config.yaml
levels_per_channel: 8
bias: "qkv"
positions: "rope"
beta2: 0.99
beta1: 0.95
precondition_frequency: 32
final_lr_fraction: 0.01
adamw_weight_decay_other_params: 0.01
Rows from block 2, named by matrix and row number. Rows with one number belong to one neuron. Each number is 500 + 40 x the weight over its row's rms, rounded and kept within 0 to 999. All counts start at 0. Numbers have three digits each. After the name is the row's rms in percent of the matrix's.
# gate: MLP gate (model.blocks.2.mlp.gate.weight, 768x256), inputs 64-127
# fc1: MLP up (model.blocks.2.mlp.fc1.weight, 768x256), inputs 64-127
# fc2: MLP down (model.blocks.2.mlp.fc2.weight, 256x768, transposed), outputs 64-127
gate.546 102:539470509465516499491532504513491482529505431528472515480418572535463455542500534546443476506457464454504545488496529542522484517490522468480523550525567489430541523496452590441520580490544484
gate.547 104:461469502519548450562521532401479532507491452529453491504521510481461426506438557533531585536555426464521464487525526526469505520464540501565461450468444572573464462502474512530457517458516472
gate.548 105:489474415530497459449473552493459426505511440553497488470453480519495479539524557466414494511528537474504533479575466509521521473412481540481579513514478459458491438544511547543538473559516545
gate.549 099:530441459488431423590497537478454539436495391531514533472490416466434450590464525458472489462446444484473475483547498514425545460387476517564493493514507478480509558453498525522514544501498517
gate.550 093:499483496521583484490474552485517570471510489506536467498553428506439462442422581520554571484464449476555481521466519473459522441528480488488531390450470493541541502537467417563538544514447457
gate.551 099:500476435503476463494544478530433523523549448494540499504536457548546487440499524464543581449500455483505468522508487501522510512449460519457438523471475449460380460507501480495492498462525491
gate.552 096:548538523485476424465517522555507526478460527486584527419548571502442452490542484524517541523495464507452496493511495564514435486488538496516479555473547468492565473541502462462543468503472483
gate.553 098:457531459517433511504428543507520494521542502590485515524458466474536505460535449573473549529527546573431549507499540525484483464512441511466486487508455491536456501524470506523534525376497534
gate.554 102:516525504473450469530508551587504537529522519424521438507580521449459509508567504518488421501494516497503557497518501484574464477609456540483514489421477537478473496441526447532538504504412436
gate.555 101:527484512537511551469498467534484497507514496511481522504481516425543596460543469477484558560515510469434545546512550474516482524529543446442478538454513497474450541494449507468513514664524565
gate.556 104:514530510520482522461504509475482534466415531606531514529505572510487525489493544549494575547531460511453501500549560468556540507522511516521510450474492491442473515549437563462464514473540493
gate.557 097:499467572400516471500525530601513546513585547531494511531583508501597442555486463467576547518533496512472495466496521495473547469478476465544496518502491469501519509503481539440493515553539457
gate.558 104:513500555526550516485399545490481526462514459436444513453520521534553480490468576440526567507447447526450490458540466419509487467391493557494497501520505438529606487575448507494504540527530582
gate.559 099:508493445481493561524538550503510477541521516459460518505427447503537411482424467531490483460482556565558573482576510492514460471489496506518517492493504511527478515487497494439503533481510589
fc1.546 091:541548529507495488528484475439451459507506545565513516464408488480521486496515510485503426486514519554445518549425444459449530525445478542455578449528484533521469516555542502469462471462442469
fc1.547 103:475502512511441520544516514459506511479409560461488524508471540478500506563472486493540453502434489531534497563501555491553441454471500483523486536518522456483555540508439487535495561570563486
fc1.548 100:433464500596545449556562537481531445566432525464541438535520471549485443475574499496516505425515532523545505516484493486530457507386540537495555533616500466454511493479477567492543522489587483
fc1.549 098:473473483560604532449451473502517450463550542495520472532540507489452495482501517502427491471541511514536505537449480517531501429477490510519471588511362512469507605448531516480546564538438479
fc1.550 093:497489535458431489534555527484523556490525527458485550514445475547494498447488504464455496470552469512496424556530531478487526449525470494547441509536461511459499489567489466492479563481492516
fc1.551 099:553506514507527549573508552503550603496524531577470517497432472454559466463498567570514474484474576500520569478494518499485477439467465539463522501578546551545570515523456485492532532544487477
fc1.552 098:452445463550508466550488483407466458522579427538482462506519516493517501451509494471512561542499511466519501569485523529453473498485562503579500588494496492482490596463493476477501528540408480
fc1.553 099:497527447517544536537494541491490480514481539464492537509509536451524445467601521469512500401520488439418541523566460509492536446495464556466519482555550500490493578520549518529483485413519492
fc1.554 099:516499482482457478571517491566537448494466431534522523508482530491461489542431563503489511448542515523539590534466493504448461524481462434453606464514500497537538546466462511469569427508455479
fc1.555 097:501545521395505525518575462502516535457468464616488501487514606495534438487503475547510493517430588483521439473535499491574491524509509509483414502474461460514549492451520464465538547491543491
fc1.556 103:520524501507446490510478523480441535566472466494501553487479516501559522514502507504524531539447519503453536490548527450524402500485436603435486462510408579549549433472512442541444477515561523
fc1.557 094:519436533560432495438553556465504508509497521525484531527426518521478550500490459486526538438508499492602458504517444454541424515523511489456458597455541571542538478443473524526462465428502497
fc1.558 101:524518446543490557457498476493486574436469532534513528475509523514495473497488467455488520515494543498457552585451524479475535491491468532523499481547522488502603496455581560471424474526376498
fc1.559 098:603524524469419483501555494453480501500540534483558401523474521527501505520557503460535495501468452554502465513427613532519461504496459490501522446541534445499477520491487483462442527482443511
fc2.546 077:507529566478510618481551512483545389526465428501526472541502530497459557516531525489477520529459530438515452412490520467456502524514549528474563460524452507529445512465522427476541553469513471
fc2.547 108:501497502417495514590546449587526490518536532436467589481392484496535467472498490544524499479528450473438475524501494474564483534496491513474495514510520558507488509515460568503553519499506502
fc2.548 102:510526538505535502450463508495471558385524454525455460530483483414402480492524459530503469533479540460514559465456522578480499483509491528460591483488491479483423504446472484529422464536553479
fc2.549 101:529465551464580475479477487502530524498534519603551591531570494474465482489492443507523471508472474486544476493451444534596486505445589495558503615379472455491445483478447435432466531519405457
fc2.550 093:549441475462473558489477448478469453515503461536495532532585501501530525591493503548518463566458554451445440445485472529505439470473475503452545492490530577562524485438486591485473528504496484
fc2.551 098:549479504456535534500420587517485449532516417481456485495581532558548522501510497472500482557527482450539511473565564412454437542478530547516528518484494483501469491515487411523475424526553544
fc2.552 100:538541482467497484597474429452458471555562545486457511493512502603500494485485487469493454438595492411512452473497492442511472490511473488470494466461463544451502560511510466480512475461507540
fc2.553 094:538534521507510503509512555465444461490558561548546513493505490472515513481437566494421471551473527515512527511444539551539531464562540481560576484509557484549517485524511458448554516488490496
fc2.554 098:536493562550541467498499483467457540467498490482506566494467542542522509532504469469508553511462477532550540498490533519530524487541432488505411522566451487426554468433463432490454482494547463
fc2.555 103:469496456551511492499512533424497459555539589514470490560414534496534455516510545518507467537447572415519430490547513468460553476489492476549411503558597497502523486421497429462530427512462581
fc2.556 098:499565507517494533481431477517467507504545521522493452461569562514476518518450531536524508511563440462588467430512435525463552542492577466539486446493531427498533568567477451521584466569501498
fc2.557 095:517566511543532485519439486489495486532449493463402504475581489444415578461500483470456516485488489485544467467498463522503520516465505454503537455488486449493419567515441512448478464539461501
fc2.558 102:463526466501431548473536557435476545543433544477524465475438435501604494517480502507505493511515519516507537487479552505519488490556493506523529549541531544449492551432490480519562442562545444
fc2.559 097:531542503480572548475566538546499446476493499506526537528490509454493481503527499559472528503500470477559464471488477529504558499523431481552501512581560478510466420507481572483501462527490491