config = dict(
    width=256,
    head_dim=32,
    fused_qkv=False,
    dropout=0.05,
    learning_rate=0.0013,
    lr_schedule='wsd',
    decay_fraction=0.2,
)
Rows from block 2 of a small autoregressive pixel model, named by matrix and row number. Rows with one number belong to one neuron. Each number is 128 + 32 x the weight over its row's rms, rounded and kept within 0 to 255. All counts start at 0. After the name is the row's rms in percent of the matrix's.
After each neuron's rows are labels from the 100 images, of 14976, where the neuron reaches its largest size: "responds to" is what is common among them. Only what is clearly more common there than usual is listed. The data: capsule endoscopy frames (Kvasir-Capsule).
# gate: MLP gate (model.blocks.2.mlp.gate.weight, 768x256), inputs 128-191
# fc1: MLP up (model.blocks.2.mlp.fc1.weight, 768x256), inputs 128-191
# fc2: MLP down (model.blocks.2.mlp.fc2.weight, 256x768, transposed), outputs 128-191

gate.738 109 [149 125  72 124 168 135 133 135 192 105  95 204 117 143 120 121 112  62 151 154 178 156 169  94 100 155 104 150 156  94 141  98 127 102 134 130 131 121 140 139 114 146 106 138  67 117 121 144 146 127 153 146  83 104 157 106 162 137 101  98 133  27 134 103]
fc1.738 104 [141 160  95 134 106 115 135 161 113 117 136 172 168 124 114 137 134  99 132  78 114 152 196 162  98  96 123 158 108 216 121 160  64 156 148 145 162 125 141  96 174  85 123 120 177 108 146 116 186 117  93 130 106 102 102 116 200 192 145 152 140 148 139 155]
fc2.738 106 [130  73 180 153 143 120  88 132 116 185 129 167 104 132 136 148 137  88 112 139 159 175 139  66 166 143 126 151 100 139  93  90 141 134 193 176 122 149 110 164 144 149 187 195 166 158 145 166 120 155 156 103  95 132 147 120 104 147 115  94 107  66 102 110]
responds to: finding: pylorus

gate.196 101 [116  63 168  62 202 164 170 108 157 152 123  92 151  92 141  85 103  83 166  81 166  70  95 105 133  97  93 102 118  76  98  91  96 135 127 123 132 156 140 144  68 137  82 103 107 140 135  98 167  75 148 123 116 138 114 163  81 139  92  97  92 123 136 106]
fc1.196 096 [ 91  97 102 146 168 108 148 122 135 148 128 164 139 102 150 101 109  87 130  94 140 111  51 125 131 163 146 100 143 125 130 132 144 110 111  90 196 152 108 145 152 145  98 144 200 140 120 107  96 110 207 144 131 157 155 135 119 104  85 130 147 125 121 177]
fc2.196 096 [134 114 130 137  90 195 151 120  49 128 172 120 169 153 138 155  88 169 117 134 111 153 167 133 118  94  89  67 126  88 154 139  58 143 114 129 136  97 154 119 162  94 192  87 129 129 147 126 122 120 155 150 116 152 143 133 129 120 125 143 107 163 159 154]
responds to: finding: blood fresh

gate.329 100 [171 112 116 132 113  99 171  95 123 111  76 121 139 101 127 156 112 119 123 124 122 156  97  79 111 103 149 136 150 103 149 124 124 131 101 151 119  98  96 156 133 121 126 117 119 122 110  43 119 136 173 168 128 121 131 113 142 110 158 149  97 135 134 109]
fc1.329 105 [145 144 159 123 191  88 167 183 108 131 134 174 128 101 137 131 163 171  88  70  86 116 105 137 124  58 135 147  84 103  84 138 144 127 135 120 136 108 130 155 100 140 115 194 216 131 143 164 163 177 113 136 125 107 118  80 143 195 113 114 186 124 130 169]
fc2.329 100 [ 96 123 160 110 157 114 160 142 115 148 114 129 131  81 134 102 104  70 138 110 149 133 102 100 136 153  80 108  98 159 163  94 171 133 157  92 111 190  45 130 107 147 142 107 186  78 153  66 108  73 112  99 136 172 162 124 139 137 165 120 130 137 135 154]
responds to: finding: ileocecal valve

gate.183 104 [ 81 130 138  86  91 100 111 110 156  85  98 130 160 183 102 127 156 163  95 109 108 126  99 138 135 135 110  81 130 153 178 112 146  80 110  99 156 175 137 149 158 139 113 151 125  97 117  92 143 111 196 127 133 124 144 145 180 136  81 189 159 147 105 168]
fc1.183 104 [155 101 144  93 127 128 161 168  99 120 202 153 148 121 147 175 150 152  89 118  96  96 101  88 104 153 101  99 111 172 102 138 143 164 187 113 123  77 120 114 181 150 157 131 168 124  79 118 106 182 120 140 158 153 176 139 149  75  82 133 149 129  97 140]
fc2.183 100 [ 81 146 140  98 124 138  84 138 143 145 140  97  85 140 167 115 108 149  95 102 156 185 117 180 117 125 140 183 146 131 151 167 173 155 103 127  94 147 130 155 187 134 163 139 152 145  87  99  72 127  98 114 107 115  92  94 131 172 122 134  99 148 166 106]
responds to: finding: ileocecal valve

gate.715 103 [133 127 130 124 144  40 174 151 164 113 108 146 163 133 109 120  88 156 145 128  98 148 142 147 130  99 150 162 173  91 136  82  69 123 101 127 104 168 111 104 108 116  99  80 116  96 147 193 158  94 135 133 103  80  96 150  90 109  99  81 188 130  86 128]
fc1.715 105 [155 110  92 128 153  88 125 134  85  65  86  59 134 146 118 152 171 164 116  77 133 124 105 111 129 161 114  96 157 156 229  87 141 157 129  39 152 173  64 129 136 119 163  75 146  71 103 142 135  81 139 179 164 123 101  98 162 131  75  99 131 115 105 141]
fc2.715 103 [117 126 105 111 113 115  96  91 143 139 144  96 118 133 174 177  72 152 132 136 149 113  62 125 148 118 139 118 139 161 108 153 182 142 141 155  84  96 123 161  96 134 164 192 178 153 108 142 108 142 169 114 125 176 124 167  91 130 146 148 152 111 172 117]
responds to: finding: ulcer

gate.711 098 [ 82  90 116 119 139 166 129 125 103 122  74 137 168 135 107 144 162 155 155 124 174 133 155 112 130 103 133 102 116  99 160 107  91 112  88 144  72 218 152 128 129 112 117 143 134 148 109 213 117 125 116  52 118 139 157  87 124 113 109  93  95 141 124 151]
fc1.711 101 [140 116 137 162 122 138 146 149  99 116 156 105  57  98 213  95 128 150 182  68 100 139 135 103 125 126 132 151 139 134 108 181  75 158  86 132 130  87 161 117 133 166 109 182 111 142 131 137 156 133  89 145  66 150 154 179  90 133  83  82 152 176 144  90]
fc2.711 100 [157  85 102 120 152 134 157 127 137 161 177 130  74 165 149 152 137 138 160  91 137 117 116 138 154 110 118 163 112 162 135  99 139 108 150 154 145 183 115 166 134 112 191 132 166 138  86 116 122 110 171  63 168  87 104 143 114  63 184 126 127 102 111 150]
responds to: finding: ulcer

gate.461 099 [139 173 118 137  95  97 120 122 151  76 137  97 111 133 101 144 165 126 127 102 126  72 129 135 125 125  87 155 151 129  99  81 128 129 100 101 133 182 103 115 126 133 125  53 160  92 105 132 166 174 178  93 122 119  87 128 150  93 116  94 159 159  77  73]
fc1.461 102 [143 137 125 120 112 130  92 104 111 108  67 189 124 157 121 133  82 183 127 112 116 162 114 137 144 118 165 113 117  97  62 148  86 162 125 159 103 132 158 137 125  39 120 120 161 130 140 140  73 150  99 130 143  90 141 138 141 120 134  55  96 145 154  96]
fc2.461 104 [115 142 191 148 140 132 127 101 110  98  86 132 108 117 101 131 120 189 144 104 106  68 162  77 167 148 155 140  87 137 129  88 109 100 156 179 152  95 114 111 164  89 138 142 116 125 128 157  85  70 150 101 106 137 149 114 136 159 170 104 101  75 140 167]
responds to: finding: ulcer

gate.736 102 [151 162  71 101  96  84 137 147 144 127 108 149 101 153 106 147 146 162 117 158 118 171 177 196 219 110 162  94 138 124 153 137  96 150 102  97 117  89 162 108  70 122 166 143 149 142 123 151 136 138 120 133  96 137 129  95  84 137 115  61  98 169 169 121]
fc1.736 105 [146 143 142  98 214 153  97  86 148 114 106 133 117 167 134 147 124 165 153 127 120 107 123 151  74  88 137 146 109 170 122 131 188 123 209 158 146 120 138 160  36 138 144  96 147 124 148  74  92 193 154 112 171 156  70 142 110 158 136 128  94 183 162  98]
fc2.736 098 [125  98 155  87 141 153 133 137 143 133 194  97 149 135  93  96 132  99  86 117 154 144 101  80 139 145  81 126  95 161 142 149 145  77 132 107  93 155 110 116 140 114 173 150 116 172  57 118  72 151 147  91 118  91 144 155 112 184 151 146 137 169 157 136]
responds to: finding: blood fresh

gate.400 089 [134  88 141 148 142  69  36 206 132 160 134 129 177 127 123 112 120 154 109 147 183 161 162 173 151 146 157 119 124 117  97 136 140 104 116  75 109 214 142 141 139 103 139 123 156 186 118 102 148 164 135 156 119  69 139 191 142  59 123 126 179 135 114 162]
fc1.400 090 [ 87 170 115 168  95 115 140 170  41 164  82  88 133 151 113 107 112 165 175 124 136 166  61 129  46 134  57  97 177  66 103  95 165  93  96  90 139 158 134  86 134 179 149 134 165 128 179  86 168 107 102  47 136 169 172  98 104 114 113 112 131 161 155 103]
fc2.400 092 [108  55 151  80 214 161 130  51 147 109 135 154 108  57 168  97  66 114  73 138 161 162  96 113 159 148 151 127 128 158 111 185 132 154 121 110  72 117 126  84 102  93  79 110 157 163 154 139 101 168 166  83  84  99 171 141 126 174 116 139 203 142  91  76]
responds to: finding: pylorus

gate.402 103 [137 114  71  73 103 137 144 178 101 165 104 125 115 117 111 161 165 140  58  95 120 131 139 124 127 138 118 174 160 145 147 141  93 150 135 180  72 127 114 154 130 109 138 142 120 153 110 125  69 104 104 116 128 135 113 132  55 154 109 118 125 141 119 119]
fc1.402 105 [ 97 142 132 103 205 101  88 139 158 162 126 147 152 121 115 113 100 115 128 155 170 163 148  54 123  83  73 137 149 164 152 158 132  81 144 153  91 186 137  78 156  72 126 122 129 158 173 107 118 164 110  85 143 139 174 112  91 142 105  93 163 164 115 177]
fc2.402 109 [101 112 125 144 137 131 118  76 136 131 124 140  87 153 111 122 167 107 187 148 120 114 156 169 111  87 124 113 155  87 136 125 177 113 191 150 141 184 183 158 105 145 102 115 152 111  89 145 189  44 131 164  90  61 163 112  67 133 107 109 109 117 117 143]
responds to: finding: angiectasia

gate.357 103 [160 130 110 125  74  69 175 167 121 128 146  97 132 165 160 154 139  69 115 123 174 142 136  92 131 180 137  99 137 107 118 119 167  96 173 156 156 133 147 124 116 118 107 129 133 123 136  75  61 131 160 138 159 119 166  97 108 149 128  99 130 139 122 104]
fc1.357 103 [152 121 184  40 139 131 129 155 113  92 122 123 107 163 184 148 113 135  84 112 166 129 123 101 121 143 133 142  50  90 118 168  94  89 134 116 147 184 177 131  58  92 177 102 159 124 124  98 192 135  91 149 152 132 170 155 163 176 125 146 136 149 104 151]
fc2.357 103 [137 103 146 152  86  90  60 157 105  95 159  97 116 102 128 162 130 154 116 120  97 127 173 108 134 143 133 129  90 134 153 117 183 120 142 146 100  71 119 109 148 131 197 126  35 161 123 158 149 105  94 136  95 121 116 167 132 129 120  98 107  73 123 208]
responds to: finding: foreign body

gate.224 107 [158 180  89  45 136  92 100 125 141 132 115 170 110 181 104  98 180 188 180 131 168 152 109  93 180  89 164 175 161  95 142 108  75 163 107 198  81 136 133 126 101 162 126  74 130  67  77  98 138 131 162  95 132 117 159  90 141 151 106 138 112 125  91 133]
fc1.224 103 [160 165  97  81 119 125 154 176 180  90 110 157 111 175 144 109 126 103 211  94 182 163 172  97 167 154 127 139 136 110 142 133 155 109 149 164 169  93 163 123 181 161 105 176 111 113  80  61 144  93 151  75  62 171 169 178 170  86 110 159 144 125  74 146]
fc2.224 100 [154 154 110 119 115  75 198 107 110 129 107 150  93 122   0 157 128 168 163 120 106 127 158 114 126 121 113 187 161 153 125 138  85 149 128 127 101 205  87 123 213 119 173 139  97 145 192  65 167  85 102  98 143 110 111 103 131 109 137 158 139  93 103 141]
responds to: finding: ileocecal valve

gate.15 099 [127 167 112 136 127 163  85 100 172 112 138 147 117 127 129 133 130 143 102  92  78 143 143 130 178 101 170  93 129 164 107 154  83 101 133 138 168 124 100 177 125 186  83 148 115 154  46  86  72  83  35 138 130  34 163 165 144 136 152 146 100 112 110 156]
fc1.15 103 [130 186 142  86 134 131  99 127 129 145 124 122  75 118 141 148 124  94 117  99 140 116 137 106  96 107 164 140  56  96 146  85 130 159 122 140 159 143 178 164  76 133 169  93 151 131 125  94 102 168 144  82 133  67 125 136 148 127 141 100 168 135  89 156]
fc2.15 092 [101 131  79  97 139 135 181 177 139 102 166 111 144 187 172 141 131 181 144 128 183 130 178 137 159 121 164 121  97  96 120 156 149  76  88 160 112  95 128 113 156 152 142 140 123 157 123 102 155 104 167 135 103  61 131 121 100 108 138 169 167 156 161  95]
responds to: finding: pylorus

gate.212 090 [130 155 127 113 172 110 152  92 135 142  81 184 130  85 107 159 172 114 154 143 172 141 118  74 161 107  84 124 122  79 135 177 102 140 134  96 231  78  95  87 108 137 120 129  98 120 173 159 169 161 127 132 124 153 107 161  86 128 142  83 154 140 144 147]
fc1.212 092 [151 151  90 128 166 142  92 158 172  70 107 102  97 126 100 103 182 156 136 108 100 108 110 123 112 124  96 132  90 145  96 108 146 106 105 167 103 228 102 113 128 131 141 149 176 110 124 169 166 144 121 161 116 165 184 147  80  90 174 125 151 138 150 110]
fc2.212 102 [124 137 125  58  88  96 174 130  35 159 159 140 108  55 163 134 175 113  99 105 118 151 125  89 178 134  73 157  81 175  79 150 155 119  56 126 191 159 152  85 121 129 135 136 159  98 186  92 170 187 113 138  57 106 139 131 196 192 133 109 176 108  78 152]
responds to: finding: reduced mucosal view

gate.726 095 [147 169 139 139 192 122 123 152 110 111  90 114  92 162  92 101 140 144 121 153 132 171  80  92 156 151 113 144  95  95  94 149 123 126  97 117 154  86 162  91 125 186 184 126 161 128 164 183 103 148  80 153  99 108 127 160  77 102 125 153 121 113 147 165]
fc1.726 101 [111 113  82 126 108 102 120 156 139 102 107 107 126  62 130 135 183  86 136 142 152 167 139 115 124 117 132 116  88  61 153 160 118 123 153 164  78 121 132 113 161 116 117 125 114 139  97 124 173  90 184 158  97 113 147 102 145 124  70 133  96 128 147  97]
fc2.726 097 [108 115  70 162  68  72 107 154  89 145 159 106 139 191 146 125  96 152 133 111  59 116 108 100 144  64  93 143 108 145 163 142 143 138 152 158  80 157 174  79 179 134 136 109 129  82 183 125 102  90 120 133 135  82 182  84 194 151 134 118 149 120 139 135]
responds to: finding: foreign body

gate.307 098 [173 139 120 127  82 160 120 101 182  97 144 104 178 100  79 145 139 133 115 130 150 101 184 130 173 126  76 182 148 139 149  95 110  62 145  83 110 118  98 148 171 169  74 135 176 138 171 153 151 102 131 116 106 122 152 136 139 165  82 147 131  90 181 132]
fc1.307 105 [122 102 115 115  94 129  69 125 140  97  93  89 106 159 129 138  88 128  92 152 123 158 116 111  64 113 154 112 107  71 151 100 136 119 168 161 133 139 133 119 122 155 145 132 178 149 170  96 165 141 196 129 119 137 101 100 153 152 177 138 135 113 149 135]
fc2.307 104 [220 128  52 120  99 129 111 200 129  94 131 143 150 137 113 132 143  72 178 116 104 132 132  73 125 168  99 129 199 183 173 146 158  79 113 105 145 108 175  99 122 165 129  99 119  89 133  95 179 131 127  93 151  97 147 113 160 131 151 115 167 154 123 125]
responds to: finding: reduced mucosal view

gate.250 096 [105 163  91 105 128 105  98 147 131 202 134  81 137 117 157 126 107 105  86  82 150 169  88 147 116  57 137  92 173 150 104  81 140 102 175  86 103 120 148 126  86 154 137 127 145 103 136  92  65 137 124  99  85 115  85 126 119  90  98 100 131 153 119 149]
fc1.250 102 [122 142 130 118  99 165 173 174 165  81 131 130 163  86 158  66  76 172 104 142  98 153 105 108 149 151 106 120 129  85 159 131 168 143  30 159  75 165 180 165 143 136 117 142  74 128 142 123 144 135 112 147 145 133 159 136 110 136 164 164  79 144 110 182]
fc2.250 097 [134 136  49  66 179 123  60 136  97  97 103 153  95  81 172 104 139 123  88 156  97 102 139 138  45 145 110  51  94 135 171  95 148 115 143 124 173 168 136 104 100 157 170 145 118 113 178  90 159 144 109 163  77 114 151 132 128 122 140 109  99 178 184 127]
responds to: finding: ulcer

gate.185 094 [102 152 119 134 149 125 129 130 137  75 149 115 160  75 182 114 139 180 133 113 104 115  52  92 148 132 121 111 102 166 132 108 121 119 129 113 104 164 152 152 112  86  79  82 189 162 121 120 118 153  63 151 149  89 164 118 116 122 139 120 168 121 159 131]
fc1.185 103 [112  94 145  75  84  58 105 113 136 165 115 136 129 131 120 145  92 151 148 180 101 160  77  85 122 171 105 131 104 162  87 156 144 129 100  57  75 184  93 158 111  97 134 132 129  92 135 191 100 120 125  99 142 118  89 170 186  99 132 147 140 131 168 131]
fc2.185 095 [101 167  83 145 130 158 149 157 139 115 143 127 146 153 197  59 155  90 115  76 147 106 175 184 131 129 116 129 140 113 110 151 107 142  64  99  80  79 183 167 128 132  89  96 149 163 100 101 113 114 166 127 172 123 128  89  77 147 123 139 133 112 140 170]
responds to: finding: reduced mucosal view

gate.171 099 [141 105 119  61 163  92 104  81 146 181 128 136 179 139 173 139 126 151 107 166 110 136 156 152 136 118 125 156 140 122 171  78 135 144 123  92 153  72 144 162 146 131 145 148 113 105 104 149 180 106 109 110 176 144 136 132 155 145  96 162 151 108 140 198]
fc1.171 104 [152 129 102  89 164 126 103 116 101 158 144 137 109 143 142 170 142 167 101 138 139  98  77  84 105 143 172 113 169 135 163  87 147 110 141  92 146 149  53 134 159 127 123  86 121  84 112 134 164 103 119 137 186 155  85 122 102 148 131 134 178 121 156 172]
fc2.171 103 [123 101 115 117 184 124  75 100 133 148 159 145 103 188 116 118 127 108 125 108  94 107  72 127 154 111 155 175  95 149 130 101 100 158  75 129 182 128 102 153 158 120 109 157 140 158  44  98  89  89 124 141 129 210 134  82 151  33 137  88  87  87  56 107]
responds to: finding: angiectasia

gate.215 101 [ 97 126  71 115 162 106 146 152 150 156 161 106  98 143  55 132 111 150 118 147 164 179 101 135 167 126 117 199  86  85 186 218 149 106 122  69 120 119  81 172 102 128 123  97 125 116 104 146 130 112 146  90 197  86  72 113 112 121  58 190 152 126 121 121]
fc1.215 097 [106 112 144 135 146 143 115 148 133 148 131 166 100 143 130  92 133  50 111 102 152  84 118 108  58 178 117 181 144  82 133 110  80 119 179 112 123 148  96 161  91 158 124  75  79 130 110 109 157 123  79  97  62 151 110 139  74 180 157  91 124 165 135 115]
fc2.215 100 [172 135 221  89 147  76 118 116 139  82 165 133 162 115 125 127 162 153 143 103  94 182 114  65 134  79 113 132 125  91 155  98 127 115 152 173 155 210 134 171 109  76 120 153 102 149 134 161 134  95  68 144 162 103 162 115 122 141 147 137 116 152 103 176]
responds to: finding: pylorus

gate.494 100 [205  88 111  93 118 127 130  99 139 139 140 103 163 164  87 127 142 114 100 107  83 123 101 142  88 134 170 147  84 100 145 159 159 142 174  60 160 148 146 164 155  97 149  82 125 114 103  73 148 147 108  98 115 125 154 138 143 102 133 204 134 153 132 179]
fc1.494 096 [107 184  56 162 157 125  85 103 135 212  60 156 131 192 135 150 121 159 168  99 104 163  89 115  81 164  93 151  83 103 164  69 154 141 109 157 144 146 155 143  83 164 158 160 110 133 154 183 132 119 192 145 137 105 175 168 129 156 162 117 141 123  83 152]
fc2.494 097 [136 162 149 129 150 123 105 191 154 107 115  76 120  91 119 164 105 145  73 145 133 115 109 147 163 122 122 105 185 156 170 118 143 101  89 131  92  96 124 119 145 142 103 198 141 143 188 165 122 120 116 157 177  99 170  69 115  95  82 202 174 157 159 172]
responds to: finding: foreign body

gate.477 105 [120 138 102  95 119 136 155 121 122 120 130 142 175 103 150 132 113 148 100 175  91  93 141 154 130 131 128 116 170 116 135 102  84 141 119 160  99 153  58 130 133  93 118  71 147  64  43 134 162 127 160 105 161 188 160 113 131 141 146 134  94 153 148  99]
fc1.477 101 [ 67 107 115  83  92 203 180 131 138 134 167  92 151 134 134  98 134 183 140 165 169  62 102 121  96 155 139 153 150 184 159 144  69 124 114  90 133 201 113 201  94  94 141 180 131  98 110  98 176 108 143 103 103 128 127 118 152 192  75 140 178 120  95 202]
fc2.477 101 [127 116 219 170 139 145 158 120 157  70  91  98 128  64 157 112 195 135 138 180 129 142 131 127 151 123 109 122 127 107  96 118 103 126 161  69  88 141  71 100 171 160  87 109 145 118 126 155  95 213  92 166 155 113 110 122  96 112 156 130 146 142 149 108]
responds to: finding: ileocecal valve

gate.505 101 [164 118 140 128  87 121 144 109 157 119 123  95 126  92 130  37 108 143  52 171  95 126  87 115 177 190 136 143  81 112 103 154 127  47 106  97 157  76  75 106 134 147 118 141  74 125 160 139 147 123 155 160  75  89 115 134  67 105 121 113 126 170 166  87]
fc1.505 102 [175 141  71 118  72 127 147  78 117 167  94  55 136 105 157 135  97 161 123 134 119 134  80 150 169  96 113 167 116  78 103 157 145 147 145  66 116  99  53 145 140 170 187 134 104 124 160  92 169 204 141 155 172 122  90 150 130  91  90 116 181 127  78 147]
fc2.505 098 [150 117 103 166 150 140 159 123 139 156 136 139 123 137  70 133 131 122 100  92 111 107 171 162  89 126 100 134 115 166 130 151 125 167 152 162 178 134  87 152 188 152 169  89 105  78 178 125  93 132 125 167 110 151 113 128  82 128 127  43 161 106 138 162]
responds to: finding: lymphangiectasia

gate.238 099 [ 84 133 144 123 118 159 117 112 141 120 158  85  50 144 139  97 123  95  95 105 158 150 129 184 156 112 122  61 173 142 132 136  73  94 133 192 103 114 127 139  96 170 140 178 145 107 134 121 105 162 113 161 187 121  96 144  79  69  95 151 134 150 134 171]
fc1.238 095 [123 143 183 116 166 154 103  53 145 100 147 127 171 106 137  86 122 124  92 100 112 165  75 136 137 158 153 104  90 200 136 230 189 123 130 106  81 169 114 162  97 108 153 135 147  67 106 105 144 140 125 158  72 112 181 156 162 130 128 121  85 170 161 124]
fc2.238 099 [131 136 165 128 196 132 139 205 168 138 168 172 149 111 138 198  96 151 124 109 119 121 116 169 163  82 119 120 110  86  98 100  76 139 109 184 146 120 143 133 116 125 131 198 123 136 127 171 137 166 112 165 154 141 169  84 137 126 154 136  88  76 161 126]
responds to: finding: ulcer